From a checkpoint of a small image denoising model.
Model: 32-pixel images, arch dncnn, norm batchnorm, activation relu.
Training: muon at rate 0.0051, 27800 steps.
Data: trained on photos of arthropod specimens (BIOSCAN-5M), 48750 training examples, 36.5 epochs.
Rows from block 2, named by matrix and row number. Each number is 200 + 40 x the weight over its row's rms, rounded and kept within 0 to 999. All counts start at 0. After the name is the row's rms in percent of the matrix's.
# conv: 3x3 conv (model.blocks.2.conv.weight, 80x80x3x3), inputs 28-41, a 3x3 kernel for each
conv.11,105,181,69,146,238,151,142,208,148,128,248,194,201,200,226,181,205,212,211,231,150,149,185,174,196,201,219,246,147,199,203,186,231,224,176,227,263,228,175,192,177,146,175,207,172,206,174,234,174,135,161,161,209,190,134,186,187,180,204,218,206,201,179,211,194,232,179,211,234,209,167,179,200,195,232,179,227,226,201,214,227,221,235,207,273,210,212,256,191,230,242,116,229,264,114,241,277,54,217,248,213,207,178,218,237,195,200,164,192,214,187,233,213,191,214,188,144,171,186,218,192,190,305,262,170,192,200
conv.12,107,165,163,170,180,132,140,179,106,179,224,197,182,228,201,210,211,208,164,241,225,216,253,220,172,289,181,217,171,181,186,183,224,177,195,198,266,154,217,186,201,207,202,160,191,173,168,155,151,234,203,175,93,108,73,203,181,191,177,200,188,183,171,179,176,210,172,192,227,227,178,196,196,195,183,183,178,185,216,122,188,189,236,212,222,241,194,196,357,307,281,125,240,235,107,231,219,196,256,233,265,264,249,238,250,197,302,248,197,170,219,244,184,228,266,221,192,229,193,199,200,207,224,143,211,197,194
conv.13,105,271,202,188,211,184,217,207,183,213,201,167,199,195,168,179,185,181,199,281,220,184,287,174,201,330,253,191,293,232,226,220,229,187,213,240,132,175,127,164,178,161,178,188,149,162,253,230,301,192,196,260,165,205,226,217,182,178,210,185,181,181,229,155,194,196,246,184,220,181,202,215,254,266,186,196,215,209,149,213,257,129,199,188,129,256,225,168,261,189,82,266,243,180,176,244,202,196,193,128,209,210,176,232,214,177,206,228,211,280,230,200,230,253,204,159,272,180,257,187,214,204,179,234,156,228,267
conv.14,110,232,221,258,170,208,184,237,213,219,199,156,207,164,223,207,203,241,271,286,253,199,256,192,164,207,200,145,239,214,158,205,217,170,181,200,163,219,221,237,200,165,173,226,179,171,236,141,153,230,166,207,222,275,359,220,210,264,217,209,216,253,274,247,195,156,190,167,174,226,185,200,179,164,119,171,189,177,197,181,276,265,255,263,244,182,127,173,147,102,118,246,240,268,226,206,207,257,173,147,191,210,150,199,175,178,158,196,185,153,180,143,192,193,204,221,217,225,188,172,215,237,239,126,195,192,159
conv.15,105,179,283,257,167,140,231,137,263,246,198,228,152,180,184,194,234,208,217,61,192,211,91,205,184,99,188,170,193,225,185,172,177,188,128,167,176,196,143,170,189,199,193,224,224,249,217,186,195,192,191,187,181,188,213,227,264,219,204,235,188,273,257,217,196,204,227,175,183,237,172,199,196,168,175,235,126,189,233,237,220,243,200,260,276,136,208,249,161,215,238,141,143,161,189,146,161,144,162,177,198,201,217,227,249,208,174,143,164,180,197,199,188,190,182,186,165,170,237,182,195,287,126,267,211,240,223
conv.16,089,155,179,203,195,338,242,220,205,167,179,208,244,167,348,234,288,236,206,178,164,200,204,183,188,195,199,174,216,219,223,225,323,253,224,352,208,243,187,179,212,205,219,176,204,188,196,168,230,196,202,174,230,238,218,194,194,185,197,94,164,140,171,200,213,205,195,238,218,237,175,216,114,173,202,217,226,171,209,176,154,191,201,248,231,221,209,248,144,226,178,155,209,207,176,206,255,179,131,171,218,172,196,389,171,179,252,154,112,167,206,251,156,185,198,177,509,201,199,159,176,146,149,219,147,185,122
conv.17,096,188,151,189,231,244,248,160,155,169,216,169,269,247,174,162,184,184,178,93,162,234,180,138,187,324,248,204,203,179,200,178,173,124,211,187,265,166,146,170,150,170,174,133,135,187,222,168,165,218,168,189,162,79,65,211,250,190,193,221,250,162,159,119,210,222,184,247,193,239,205,173,210,211,195,194,178,195,206,180,194,222,175,176,168,192,138,251,254,208,243,365,196,189,300,142,174,404,264,177,194,213,195,195,234,180,270,209,199,213,180,168,180,129,172,130,163,158,196,170,200,237,200,208,185,215,240
conv.18,090,165,151,188,161,176,195,205,183,192,161,145,189,163,194,207,191,206,215,201,193,205,215,212,198,172,180,166,182,179,208,156,191,228,203,206,183,244,257,212,194,171,218,191,176,191,203,215,203,201,193,176,191,210,190,174,201,222,219,175,200,114,147,189,175,199,183,183,193,212,202,614,248,162,203,180,176,247,175,191,181,193,174,168,204,183,228,234,191,187,237,192,188,176,211,150,212,215,195,200,193,176,251,233,221,204,208,227,208,201,198,166,268,160,188,224,212,194,187,188,188,210,334,214,211,257,216
conv.19,099,126,128,250,113,141,172,157,139,127,111,182,271,186,143,227,234,187,174,119,195,220,215,210,220,160,242,191,246,229,170,170,247,158,164,235,206,203,121,226,276,198,173,200,228,203,236,229,220,165,248,145,162,119,107,263,202,141,181,170,125,249,268,203,210,168,162,170,196,140,210,188,270,268,233,208,209,197,176,186,167,203,221,198,209,179,205,209,156,226,227,136,208,153,214,214,208,113,182,165,177,139,193,164,146,150,113,172,164,170,220,230,174,191,193,193,175,198,282,198,184,188,188,231,169,276,239
conv.20,105,179,258,175,175,271,222,218,274,197,202,216,176,196,175,184,163,194,179,113,199,181,187,199,177,227,198,213,211,202,182,198,215,164,224,216,236,219,317,202,174,312,214,179,204,179,157,174,185,191,245,240,195,213,290,236,274,178,243,265,181,233,200,122,178,216,246,189,212,255,170,210,178,235,186,148,178,174,169,138,156,237,159,204,221,173,215,187,147,199,238,168,231,247,203,209,186,153,161,181,173,117,230,185,157,202,154,172,179,187,207,188,175,243,180,194,216,215,248,221,226,197,193,223,135,116,42
conv.21,082,167,200,208,155,214,214,141,146,207,198,186,213,160,211,254,183,192,172,197,199,217,217,205,164,177,210,199,161,115,204,155,179,301,179,234,267,206,188,188,203,200,211,170,200,196,238,198,200,163,240,188,214,241,193,232,187,177,230,246,182,212,199,183,212,173,196,242,211,243,245,288,150,201,197,222,174,180,168,197,127,157,178,198,208,206,211,238,219,162,213,233,242,232,197,194,224,188,215,184,244,168,209,222,139,165,265,249,164,198,233,180,229,272,252,222,185,171,186,176,200,221,301,176,188,220,218
conv.22,090,239,247,149,193,212,142,197,198,184,183,202,128,202,181,304,210,204,227,232,176,205,197,223,206,221,183,157,205,240,192,199,137,429,157,116,78,218,168,199,213,140,226,206,177,184,177,174,190,206,196,188,176,138,81,165,191,203,156,213,195,177,309,204,178,213,189,216,206,141,200,112,204,224,209,252,252,213,187,225,237,210,222,193,241,166,195,165,180,191,159,274,195,178,201,144,188,238,205,190,255,221,213,241,179,215,187,164,147,208,182,202,212,264,181,203,290,177,240,221,217,291,224,215,230,198,178
conv.23,090,136,185,153,157,278,201,156,219,178,192,220,102,197,230,209,176,118,189,205,146,178,232,224,204,217,240,220,188,195,243,250,165,227,241,199,313,160,166,198,187,209,187,215,193,196,198,224,267,160,245,222,152,247,179,187,192,141,204,198,193,157,166,191,200,212,192,210,233,135,184,257,184,192,222,246,216,218,188,184,143,104,151,183,192,232,196,183,275,278,185,153,155,169,174,164,179,242,271,261,217,246,154,113,182,179,163,199,186,193,187,250,259,129,216,233,187,260,272,216,210,224,234,226,263,228,164
conv.24,099,73,112,181,139,65,203,201,129,188,217,175,196,197,105,198,225,204,242,144,235,279,187,199,246,160,210,244,230,198,147,237,83,91,195,235,107,241,210,164,195,126,150,172,164,175,220,215,147,220,179,160,192,152,157,228,255,189,220,232,223,244,208,180,188,145,151,199,149,142,256,181,174,181,136,154,230,238,216,241,271,243,239,218,281,189,216,274,128,181,262,108,143,217,177,187,242,145,156,190,183,287,244,259,194,239,263,230,247,234,220,216,248,226,213,307,236,232,238,228,235,254,210,215,165,191,190
conv.25,113,87,162,191,202,209,193,236,220,133,201,219,203,206,177,201,181,180,190,116,219,256,221,224,225,189,182,201,211,184,266,209,185,236,186,194,247,243,239,231,236,249,222,225,202,170,194,185,126,229,210,144,177,224,183,197,179,241,196,190,236,231,214,245,182,177,225,222,209,249,179,191,240,230,205,208,238,177,181,174,199,248,223,203,218,172,179,171,161,164,132,323,211,247,157,197,241,108,175,183,183,187,188,192,218,207,177,196,224,255,192,200,216,196,200,217,198,236,248,224,255,249,212,266,246,222,251
conv.26,104,196,218,108,228,166,168,225,166,204,200,141,237,135,157,211,134,166,173,247,187,162,266,244,229,292,245,252,222,198,222,243,217,181,267,227,198,115,133,165,210,159,142,213,177,150,174,215,249,181,193,230,146,204,193,153,158,208,184,215,229,210,224,254,233,183,180,193,171,236,178,252,186,148,181,232,168,242,262,101,211,242,188,230,161,193,265,168,256,288,239,64,210,222,186,225,195,131,184,159,198,155,163,208,233,211,243,218,185,197,158,167,166,226,140,212,194,174,239,210,253,204,193,192,222,255,221
conv.27,105,201,230,197,204,141,147,245,212,177,236,217,188,208,151,178,225,197,267,209,234,196,138,214,188,61,239,174,265,215,205,166,238,155,148,196,245,152,230,209,196,196,226,122,119,165,161,155,213,225,153,192,251,203,245,227,169,162,218,210,191,310,229,246,184,176,186,172,196,186,195,191,173,156,125,154,197,116,150,274,239,256,162,186,153,161,187,142,164,190,127,165,176,164,237,250,213,259,235,171,209,221,196,182,232,229,216,239,240,189,155,160,216,258,184,195,171,190,182,178,211,160,178,240,177,190,224
conv.28,091,145,283,199,180,150,175,176,184,203,193,267,163,222,162,199,182,211,225,234,226,214,194,197,196,174,165,172,229,212,156,224,182,187,222,214,190,214,299,190,112,104,219,194,143,178,226,183,210,214,189,261,173,202,195,241,217,195,214,164,205,185,138,195,172,197,176,199,138,232,191,190,51,211,251,152,189,174,184,199,184,214,181,183,186,186,163,181,240,148,182,209,238,219,215,233,231,188,210,205,350,199,194,272,158,168,180,173,191,187,151,179,179,387,227,163,173,220,177,208,177,171,170,212,181,175,161
conv.29,104,196,187,169,145,174,217,143,133,171,217,198,168,199,165,155,185,150,167,202,143,125,235,211,223,177,163,223,196,202,133,209,226,165,243,226,192,195,212,174,152,172,170,142,151,179,133,181,245,113,189,201,84,140,68,121,137,188,184,194,172,234,271,249,215,180,141,207,178,201,211,236,167,144,173,137,77,139,157,170,246,175,201,236,167,193,201,154,109,163,116,6,148,136,92,212,170,7,182,129,178,179,198,193,196,214,214,211,177,212,180,170,181,171,150,190,143,137,187,183,196,132,188,194,126,161,209
conv.30,103,277,242,190,257,200,179,236,206,172,188,198,196,172,184,154,174,238,234,289,228,242,256,204,195,223,180,206,207,226,218,231,209,198,150,202,212,268,246,230,229,211,293,249,219,313,197,204,277,184,189,273,228,219,203,141,222,206,151,175,216,163,190,184,186,213,200,177,220,282,196,231,269,132,174,228,111,160,233,204,224,306,211,159,145,228,177,241,238,201,234,230,266,207,233,232,197,224,249,252,188,156,167,230,212,160,185,171,181,198,171,158,169,169,210,184,172,192,223,247,238,180,225,236,247,221,183
conv.31,095,191,132,186,193,262,235,212,287,245,170,187,242,215,229,166,231,213,187,210,205,228,176,195,243,158,240,198,157,187,197,154,186,174,146,166,186,187,147,157,158,228,205,235,197,223,208,219,167,212,198,145,229,223,189,209,169,132,300,305,224,321,262,173,217,218,213,236,272,235,230,185,202,149,179,189,192,245,220,254,276,227,137,177,212,162,216,247,135,235,238,5,94,111,181,226,226,167,192,286,181,225,215,208,190,228,149,174,224,218,204,178,289,223,231,270,201,185,190,118,194,224,258,254,197,225,230
conv.32,077,154,252,167,210,297,186,200,192,200,201,250,197,247,357,235,235,197,202,172,213,199,264,213,196,180,220,221,221,225,263,229,260,256,201,176,188,221,227,212,208,165,161,207,177,169,179,223,194,212,207,200,218,210,192,150,204,198,161,223,239,136,123,182,199,183,185,207,191,185,186,285,232,185,188,210,192,220,191,214,220,207,215,196,176,234,278,249,177,216,196,164,156,171,215,178,181,234,199,190,266,219,190,200,183,173,204,208,211,218,179,196,201,372,203,211,265,217,207,174,197,225,239,160,220,183,185
conv.33,084,184,233,169,140,139,172,212,187,199,215,263,268,217,179,161,197,173,180,191,220,188,192,164,196,221,282,184,219,193,128,192,237,134,196,200,180,246,200,198,238,234,145,176,194,190,235,176,193,230,154,192,195,179,207,219,185,233,189,159,169,213,193,255,181,186,162,147,132,158,212,193,227,193,157,193,166,183,180,227,200,160,203,249,225,218,155,248,237,184,226,192,177,217,201,173,203,185,206,162,162,180,200,233,238,233,174,190,224,227,176,227,214,190,209,218,186,264,224,230,207,210,250,191,191,183,195
conv.34,103,168,187,151,243,176,158,257,220,176,223,202,231,247,262,261,252,287,243,243,241,223,166,193,217,121,169,214,233,190,204,188,138,175,199,153,198,218,238,204,162,233,252,174,215,242,173,193,180,163,205,268,224,263,256,203,186,195,157,146,215,159,190,199,206,170,202,231,314,221,196,184,262,216,239,249,284,194,254,327,267,286,219,201,227,206,177,239,113,184,200,134,152,181,191,236,161,191,170,207,155,190,174,117,154,166,110,146,155,171,221,134,165,197,170,195,138,202,234,155,204,235,225,186,222,228,210
conv.35,107,156,131,177,170,168,162,177,144,146,212,188,199,216,188,181,203,195,179,57,139,145,203,239,192,297,256,163,242,226,162,239,210,190,266,267,258,198,190,228,221,255,221,129,177,163,173,231,266,180,202,233,144,180,183,187,247,213,183,222,217,151,160,159,210,189,159,206,221,188,226,188,222,265,261,199,193,203,221,151,193,191,243,132,131,191,189,203,231,232,206,341,225,166,175,210,181,229,223,190,156,213,219,183,191,209,261,219,268,245,217,237,217,167,213,213,209,234,233,240,203,189,208,166,166,210,232
conv.36,092,175,171,248,217,255,245,191,329,261,221,160,245,230,236,269,241,253,278,183,243,253,196,230,238,177,167,186,206,179,226,193,173,145,187,102,131,184,179,193,121,210,205,170,203,219,174,176,219,177,158,189,252,195,217,203,211,212,197,135,159,164,256,214,219,191,208,173,213,216,170,249,242,170,184,163,174,146,188,230,162,206,215,202,204,245,249,198,239,245,225,232,183,198,190,169,212,205,201,210,156,205,182,149,102,123,191,178,180,218,181,160,194,141,123,205,174,207,195,187,201,158,148,244,207,218,214
conv.37,105,240,131,183,226,170,166,176,193,202,168,148,157,233,211,232,191,244,221,192,140,188,205,205,183,169,122,167,217,183,270,241,196,230,270,208,221,213,229,145,240,216,152,256,256,194,253,223,113,243,200,88,278,204,117,231,211,230,188,209,200,162,219,253,200,213,217,182,219,237,174,177,64,272,223,166,277,224,182,225,214,195,152,123,142,200,207,130,206,162,151,222,226,126,214,226,211,188,172,230,274,171,219,240,213,218,225,206,194,222,213,232,164,264,198,203,265,227,164,175,192,200,144,102,186,189,175
conv.38,108,212,248,169,172,330,228,165,237,245,173,181,201,182,171,188,192,170,150,184,273,184,185,211,173,166,197,197,184,188,134,206,144,153,218,106,149,131,174,256,199,164,165,131,171,198,213,243,249,164,149,218,223,187,171,212,186,182,233,279,225,202,303,209,195,189,233,220,225,221,219,225,137,133,164,196,181,222,214,232,287,239,163,170,261,127,124,111,127,134,94,140,165,167,238,235,196,265,265,219,180,229,175,163,220,205,221,247,216,223,196,226,248,236,235,226,179,233,204,119,109,206,216,224,171,179,174
conv.39,099,145,202,226,217,240,184,223,218,244,155,224,144,171,152,236,181,207,227,173,180,204,208,227,177,216,136,204,198,255,199,179,236,236,214,204,169,243,237,243,166,155,166,138,184,189,283,251,198,154,149,167,173,150,189,257,192,230,199,140,163,160,166,247,230,188,202,224,187,169,222,194,169,212,185,162,247,169,196,240,191,199,155,194,270,189,228,212,238,233,209,98,171,209,188,218,194,251,228,193,212,274,174,231,262,194,223,217,193,191,222,238,205,228,243,249,208,203,128,197,259,182,219,209,178,214,244
conv.40,090,250,186,186,199,219,172,204,153,179,214,244,250,207,200,211,212,203,211,186,203,222,198,259,173,206,245,199,190,213,183,197,220,135,203,240,245,241,175,162,226,225,204,217,212,189,255,232,210,201,210,204,185,172,193,217,191,116,221,249,155,184,150,91,195,213,209,210,237,477,180,171,276,123,279,290,158,251,237,173,170,194,158,166,153,202,223,218,221,206,174,165,202,170,193,159,176,199,176,202,205,164,236,251,155,225,249,186,207,214,286,148,203,461,164,204,222,233,183,195,236,168,182,403,194,168,223
conv.41,064,199,139,193,241,134,207,215,261,212,188,148,202,203,235,239,212,212,205,151,136,179,206,222,188,210,187,203,206,219,211,230,152,248,199,206,253,158,156,171,174,184,173,166,155,178,215,237,188,251,206,232,209,184,262,182,198,212,204,187,224,240,286,237,196,201,201,193,160,166,225,220,197,185,246,206,196,218,184,187,184,221,213,236,206,209,245,243,154,178,211,182,205,192,164,198,192,197,208,205,251,200,213,165,246,216,209,204,198,205,203,223,214,103,240,224,143,206,160,179,166,158,112,189,170,187,157
conv.42,102,290,278,209,195,206,203,213,188,186,236,263,160,217,184,142,185,181,152,258,200,190,187,206,227,159,189,278,235,221,223,263,264,247,247,275,248,204,337,204,245,260,223,220,218,215,179,200,203,167,205,203,177,180,162,161,221,184,226,235,232,204,251,255,176,161,212,189,179,210,200,108,75,211,231,185,214,244,174,218,235,224,199,201,207,184,197,197,127,145,171,229,236,206,209,237,220,159,215,233,192,171,156,168,217,197,192,187,137,236,211,162,190,227,200,153,186,194,155,201,185,232,239,228,212,201,227
conv.43,102,192,216,302,147,138,168,172,141,176,202,186,230,161,201,214,212,207,191,172,252,198,151,226,190,164,239,176,257,247,172,230,233,149,247,234,186,164,218,225,181,168,169,162,123,125,185,173,218,220,196,237,213,211,216,242,217,201,210,166,200,237,193,193,189,205,211,177,229,200,205,227,201,151,195,147,157,191,187,120,138,131,273,305,293,167,202,207,119,157,209,192,163,165,198,204,167,176,220,210,181,180,241,164,164,236,195,203,266,194,200,211,221,193,194,210,183,168,128,173,136,164,208,210,162,233,241
conv.44,100,242,286,205,253,248,208,201,143,123,153,177,185,198,171,178,202,177,194,202,189,219,209,170,182,171,207,218,183,231,242,173,175,157,188,203,195,211,242,236,178,221,213,161,198,195,180,207,148,195,201,121,200,186,81,188,202,196,194,157,231,286,195,192,152,196,184,156,189,151,176,215,227,184,196,209,206,211,212,257,245,278,142,182,214,196,211,267,211,212,271,413,256,303,273,164,175,314,222,196,258,233,223,232,205,195,220,201,246,247,226,209,198,208,181,195,236,203,223,199,186,245,200,220,214,222,247
conv.45,103,206,213,174,216,213,188,189,196,174,207,212,112,184,161,177,166,142,158,233,228,182,215,266,255,154,189,171,145,157,166,176,206,150,166,219,157,266,216,222,215,183,178,254,214,189,193,202,252,192,268,277,229,254,293,194,184,205,245,243,205,213,200,239,215,230,197,230,260,135,185,167,162,222,223,154,278,277,242,258,193,197,163,129,155,146,179,167,188,131,146,238,307,249,259,202,196,235,211,217,172,250,227,239,267,203,219,182,219,216,248,218,204,202,205,183,212,134,204,185,145,264,240,205,236,210,205
conv.46,098,230,249,251,180,177,180,200,157,155,207,238,175,184,181,180,179,234,290,165,244,189,243,293,193,198,194,145,240,203,229,155,183,188,169,192,174,248,183,167,230,209,226,164,177,206,204,240,232,203,225,251,162,135,224,229,188,199,217,292,197,243,157,166,212,230,199,188,187,226,204,251,172,173,203,233,156,205,234,173,197,246,210,158,112,249,183,167,287,223,186,316,193,192,250,262,200,245,223,209,216,194,199,210,131,186,165,170,226,276,216,219,201,234,160,186,140,160,175,197,268,259,218,237,242,205,157
conv.47,112,167,186,215,203,174,220,191,183,188,148,274,229,170,189,174,152,186,246,383,228,230,337,190,180,289,169,193,145,172,227,182,248,199,176,185,202,228,211,212,200,195,205,210,196,166,188,208,242,190,247,204,210,223,174,151,191,149,211,237,197,204,188,178,254,192,182,203,214,200,249,218,126,174,203,183,157,174,165,176,188,178,145,189,226,166,178,173,199,218,209,299,289,303,261,191,249,233,197,214,183,206,253,182,222,230,183,176,204,187,218,251,172,233,216,202,173,199,214,196,226,147,183,223,199,200,249
conv.48,087,194,231,193,225,269,198,192,186,181,135,176,180,208,188,226,223,212,192,180,220,210,167,224,186,179,232,247,226,256,213,189,213,240,145,178,248,226,217,146,150,156,156,145,160,170,206,155,213,136,142,245,213,226,380,259,214,203,236,214,217,221,216,251,206,200,175,221,182,171,196,186,193,165,161,181,202,179,237,229,237,222,222,279,251,194,285,278,97,200,225,114,160,173,176,134,176,294,200,206,163,199,171,173,205,207,213,234,279,194,192,199,194,183,173,268,256,202,148,181,172,182,210,165,214,183,199
conv.49,106,150,181,155,141,164,170,148,140,137,193,191,170,193,141,142,194,194,180,254,187,233,243,239,207,241,164,239,184,153,236,191,153,186,164,176,220,168,233,254,154,222,217,154,189,181,206,230,227,176,186,190,210,221,213,144,172,212,148,195,250,170,211,282,217,209,238,180,236,301,217,237,263,298,291,270,287,229,249,181,221,321,206,186,188,244,264,205,242,206,174,280,193,218,244,235,261,299,237,253,221,234,229,182,201,191,181,203,180,234,211,253,199,165,217,182,174,207,227,182,245,193,237,260,181,193,189
conv.50,103,290,360,253,179,194,163,229,173,231,195,243,201,224,183,172,199,212,141,341,216,195,174,171,176,183,171,207,224,197,289,184,168,214,153,229,205,154,196,152,179,152,172,168,172,188,152,169,186,203,201,229,130,79,113,266,257,227,180,185,175,224,223,241,223,224,199,169,177,174,223,169,140,243,246,216,161,164,178,161,136,141,201,221,129,204,268,153,265,274,244,0,82,97,115,172,160,190,163,131,198,146,208,184,223,213,198,211,184,145,171,135,169,227,165,205,236,158,178,215,186,221,157,231,217,203,141
conv.51,114,165,202,221,181,194,169,166,153,131,198,195,238,189,199,232,200,218,234,200,215,128,209,198,130,190,225,177,189,193,261,200,168,213,192,197,163,183,217,222,178,183,239,184,216,200,194,172,151,243,253,197,198,225,149,221,232,328,186,172,237,225,188,176,193,190,207,182,192,179,202,215,199,201,204,192,208,186,150,141,222,192,189,173,120,215,190,178,203,205,220,158,196,208,192,253,195,244,221,222,145,221,182,201,224,200,156,208,202,145,181,223,179,195,231,186,221,219,189,161,171,198,194,190,192,221,235
conv.52,103,216,204,175,210,229,145,223,214,125,195,203,190,182,212,215,165,189,207,209,209,172,152,227,147,175,177,213,238,249,190,195,200,232,161,213,168,156,235,244,200,137,166,189,130,76,194,175,217,216,200,128,242,175,76,156,172,186,247,201,155,248,222,138,199,179,198,189,195,250,143,168,133,204,181,212,225,199,192,173,189,184,208,229,177,236,246,189,178,187,109,165,179,151,201,236,171,236,245,149,206,190,231,171,221,221,209,231,219,175,174,204,176,243,233,186,200,211,213,177,225,240,186,235,290,243,292
conv.53,098,221,160,196,231,184,214,194,170,172,114,89,166,127,137,143,183,151,188,122,169,198,178,158,196,159,187,223,132,180,199,150,195,202,189,229,237,205,184,192,231,228,202,197,214,160,224,231,210,116,179,203,260,282,262,171,132,162,250,269,165,235,203,171,229,220,173,226,203,157,207,218,338,197,176,149,216,219,247,228,221,180,131,181,151,229,222,236,212,234,235,212,225,170,250,278,126,275,228,242,103,151,233,176,188,257,207,234,256,241,246,228,216,182,185,233,231,249,205,194,204,216,211,182,203,202,265
conv.54,107,166,160,180,155,144,175,146,142,156,218,213,177,212,181,197,202,225,222,168,229,171,242,229,170,281,209,173,246,241,184,212,211,184,220,267,218,196,241,224,195,153,184,165,133,118,220,162,203,209,127,210,279,251,354,257,250,277,175,149,190,181,186,238,175,194,193,198,192,193,216,241,222,183,199,187,185,225,224,159,219,204,205,197,157,180,228,142,141,138,136,227,196,242,228,176,213,294,241,221,165,156,164,146,170,184,232,223,285,142,137,170,162,207,187,240,252,288,146,224,197,189,141,204,183,222,205
conv.55,113,184,147,155,156,142,156,206,158,151,139,142,101,160,147,145,178,145,180,283,240,273,242,201,220,214,243,250,202,189,167,183,197,184,145,175,201,208,197,182,201,224,173,223,210,198,225,236,208,245,204,198,218,181,183,217,263,274,180,180,231,109,142,191,191,212,207,209,195,208,178,150,240,114,150,149,150,162,99,174,256,215,194,203,302,259,197,253,315,278,304,268,218,135,227,252,195,279,221,217,147,214,224,215,218,231,189,170,180,190,163,195,161,163,216,209,181,226,114,209,285,105,171,281,180,190,259
conv.56,101,245,223,174,232,226,198,175,206,206,282,233,163,321,146,177,226,175,192,249,210,208,230,252,249,222,223,219,220,193,172,254,156,168,214,237,178,213,240,206,247,212,234,204,190,198,199,138,136,176,191,153,195,172,172,221,193,210,173,190,184,82,120,171,181,206,202,221,208,201,205,150,170,245,205,203,252,91,158,168,189,233,278,222,244,254,211,246,210,243,201,198,208,231,199,233,280,175,148,205,157,265,179,174,221,172,202,196,208,194,172,223,241,156,200,263,237,263,189,152,182,178,184,174,176,163,209
conv.57,116,232,279,196,241,221,204,252,190,147,197,204,194,200,194,184,171,193,250,180,223,199,261,253,192,208,214,220,178,153,137,217,159,146,233,199,176,139,198,175,168,211,225,182,147,211,70,76,172,164,79,134,98,26,93,190,183,223,129,174,194,168,220,197,173,156,177,217,219,206,203,204,203,152,58,93,133,147,189,126,122,178,179,199,149,216,249,229,274,258,276,273,286,213,171,208,142,212,233,202,236,174,183,231,200,213,224,224,220,161,169,172,170,198,171,199,221,194,173,177,205,229,194,198,239,250,224
conv.58,086,178,227,272,182,282,225,176,127,192,231,309,200,197,261,225,206,233,243,219,233,215,182,192,203,183,194,193,178,132,52,191,169,155,230,210,176,143,185,239,191,139,246,203,186,222,147,190,196,164,229,200,162,204,185,175,204,179,211,245,274,185,173,141,207,192,198,194,202,194,221,186,310,180,209,235,209,241,230,178,259,205,212,187,218,159,171,195,205,172,219,253,229,220,205,243,190,205,233,248,208,245,233,231,213,219,191,197,221,150,182,236,231,228,239,186,333,170,198,193,168,221,223,208,198,210,191
conv.59,101,184,290,239,202,237,208,173,126,184,197,229,162,238,233,225,218,235,227,201,195,142,216,260,153,205,165,191,234,209,122,230,152,177,192,194,160,240,236,224,256,261,297,233,217,264,178,180,189,203,191,194,198,204,189,209,158,231,201,187,140,211,224,224,174,182,170,218,172,414,225,233,214,198,152,151,255,208,192,240,232,209,265,220,272,190,157,239,197,213,242,362,359,312,231,241,274,204,201,214,228,162,189,151,157,239,181,180,195,216,253,213,187,229,193,149,187,172,238,225,179,224,181,167,181,206,160
conv.60,095,197,217,134,168,243,212,202,240,219,126,190,159,191,179,284,157,187,131,190,146,159,224,220,181,230,153,128,173,196,185,221,177,233,217,245,248,217,232,250,188,177,234,256,196,208,188,164,236,168,189,226,203,198,186,156,155,169,223,171,175,217,127,183,176,200,170,193,199,255,206,189,257,164,165,197,173,210,212,145,207,190,144,202,129,177,226,197,194,170,186,188,175,128,183,201,231,200,207,199,208,138,141,156,233,173,199,279,212,177,126,168,162,222,210,197,145,173,191,150,174,254,229,208,170,230,213
conv.61,115,199,176,181,167,202,203,194,270,269,155,175,192,208,266,235,255,235,230,215,182,176,258,250,165,309,258,206,221,216,177,237,166,197,266,160,106,206,186,182,198,287,247,188,212,248,135,232,159,220,204,148,162,142,78,208,226,189,159,230,181,105,188,214,183,205,180,161,195,195,198,197,219,111,163,152,127,199,172,157,222,178,210,172,187,209,175,125,298,238,166,195,200,214,230,212,249,245,242,237,207,207,253,179,208,256,159,184,213,236,240,233,227,212,207,205,211,242,204,200,199,146,155,141,202,186,128
conv.62,086,231,173,205,217,148,224,225,192,196,257,190,200,196,182,169,209,218,205,240,203,200,181,160,219,215,257,241,220,181,176,176,250,106,237,190,149,262,173,182,205,275,185,166,209,181,185,196,190,208,211,199,220,219,210,222,223,203,192,235,203,199,215,202,178,189,218,178,187,194,184,222,178,256,199,201,230,200,207,227,246,210,231,238,187,235,243,153,193,209,175,223,205,200,211,197,185,191,189,193,175,238,185,211,150,199,156,174,193,195,147,216,162,238,177,164,132,221,203,224,216,201,350,198,185,136,178
conv.63,097,254,262,257,200,219,215,219,182,162,221,185,248,197,253,215,201,198,202,386,201,206,343,204,195,258,170,188,192,194,190,203,178,209,182,147,143,254,229,213,239,197,203,194,176,236,230,193,160,232,204,201,217,184,199,186,217,239,173,211,255,134,222,231,201,185,199,178,160,193,212,166,173,180,181,205,133,136,220,230,219,256,278,234,246,290,212,223,239,174,181,294,134,153,309,142,141,296,182,197,111,220,152,148,209,208,178,196,191,194,172,180,148,153,278,152,124,204,214,281,227,123,188,194,138,158,189
conv.64,099,128,262,147,196,124,151,266,249,225,262,346,197,239,177,199,204,209,193,168,195,229,221,163,206,262,222,250,240,257,194,193,206,214,170,200,271,142,168,188,184,151,187,221,244,235,239,201,256,165,169,199,231,243,246,231,230,171,210,255,203,256,252,176,219,216,211,211,252,156,209,246,269,176,186,226,157,197,259,220,172,221,229,216,222,228,213,226,257,251,266,89,98,138,187,138,186,156,192,209,264,187,254,169,219,183,225,217,204,253,216,252,226,252,184,198,202,195,177,185,188,176,228,208,208,197,146
conv.65,108,259,257,193,203,192,197,181,209,207,200,223,196,218,275,233,218,239,177,212,197,174,217,148,210,149,205,213,255,125,152,256,173,169,226,160,185,114,152,201,149,171,165,182,208,209,150,188,258,203,238,219,264,264,214,187,133,154,191,194,181,156,194,226,196,174,204,157,188,237,189,224,246,280,214,256,220,222,296,199,217,226,223,213,174,198,183,220,154,243,319,285,314,224,251,203,183,188,190,257,233,132,287,224,198,248,239,237,198,211,249,260,200,236,185,233,213,195,224,165,174,201,183,193,213,240,224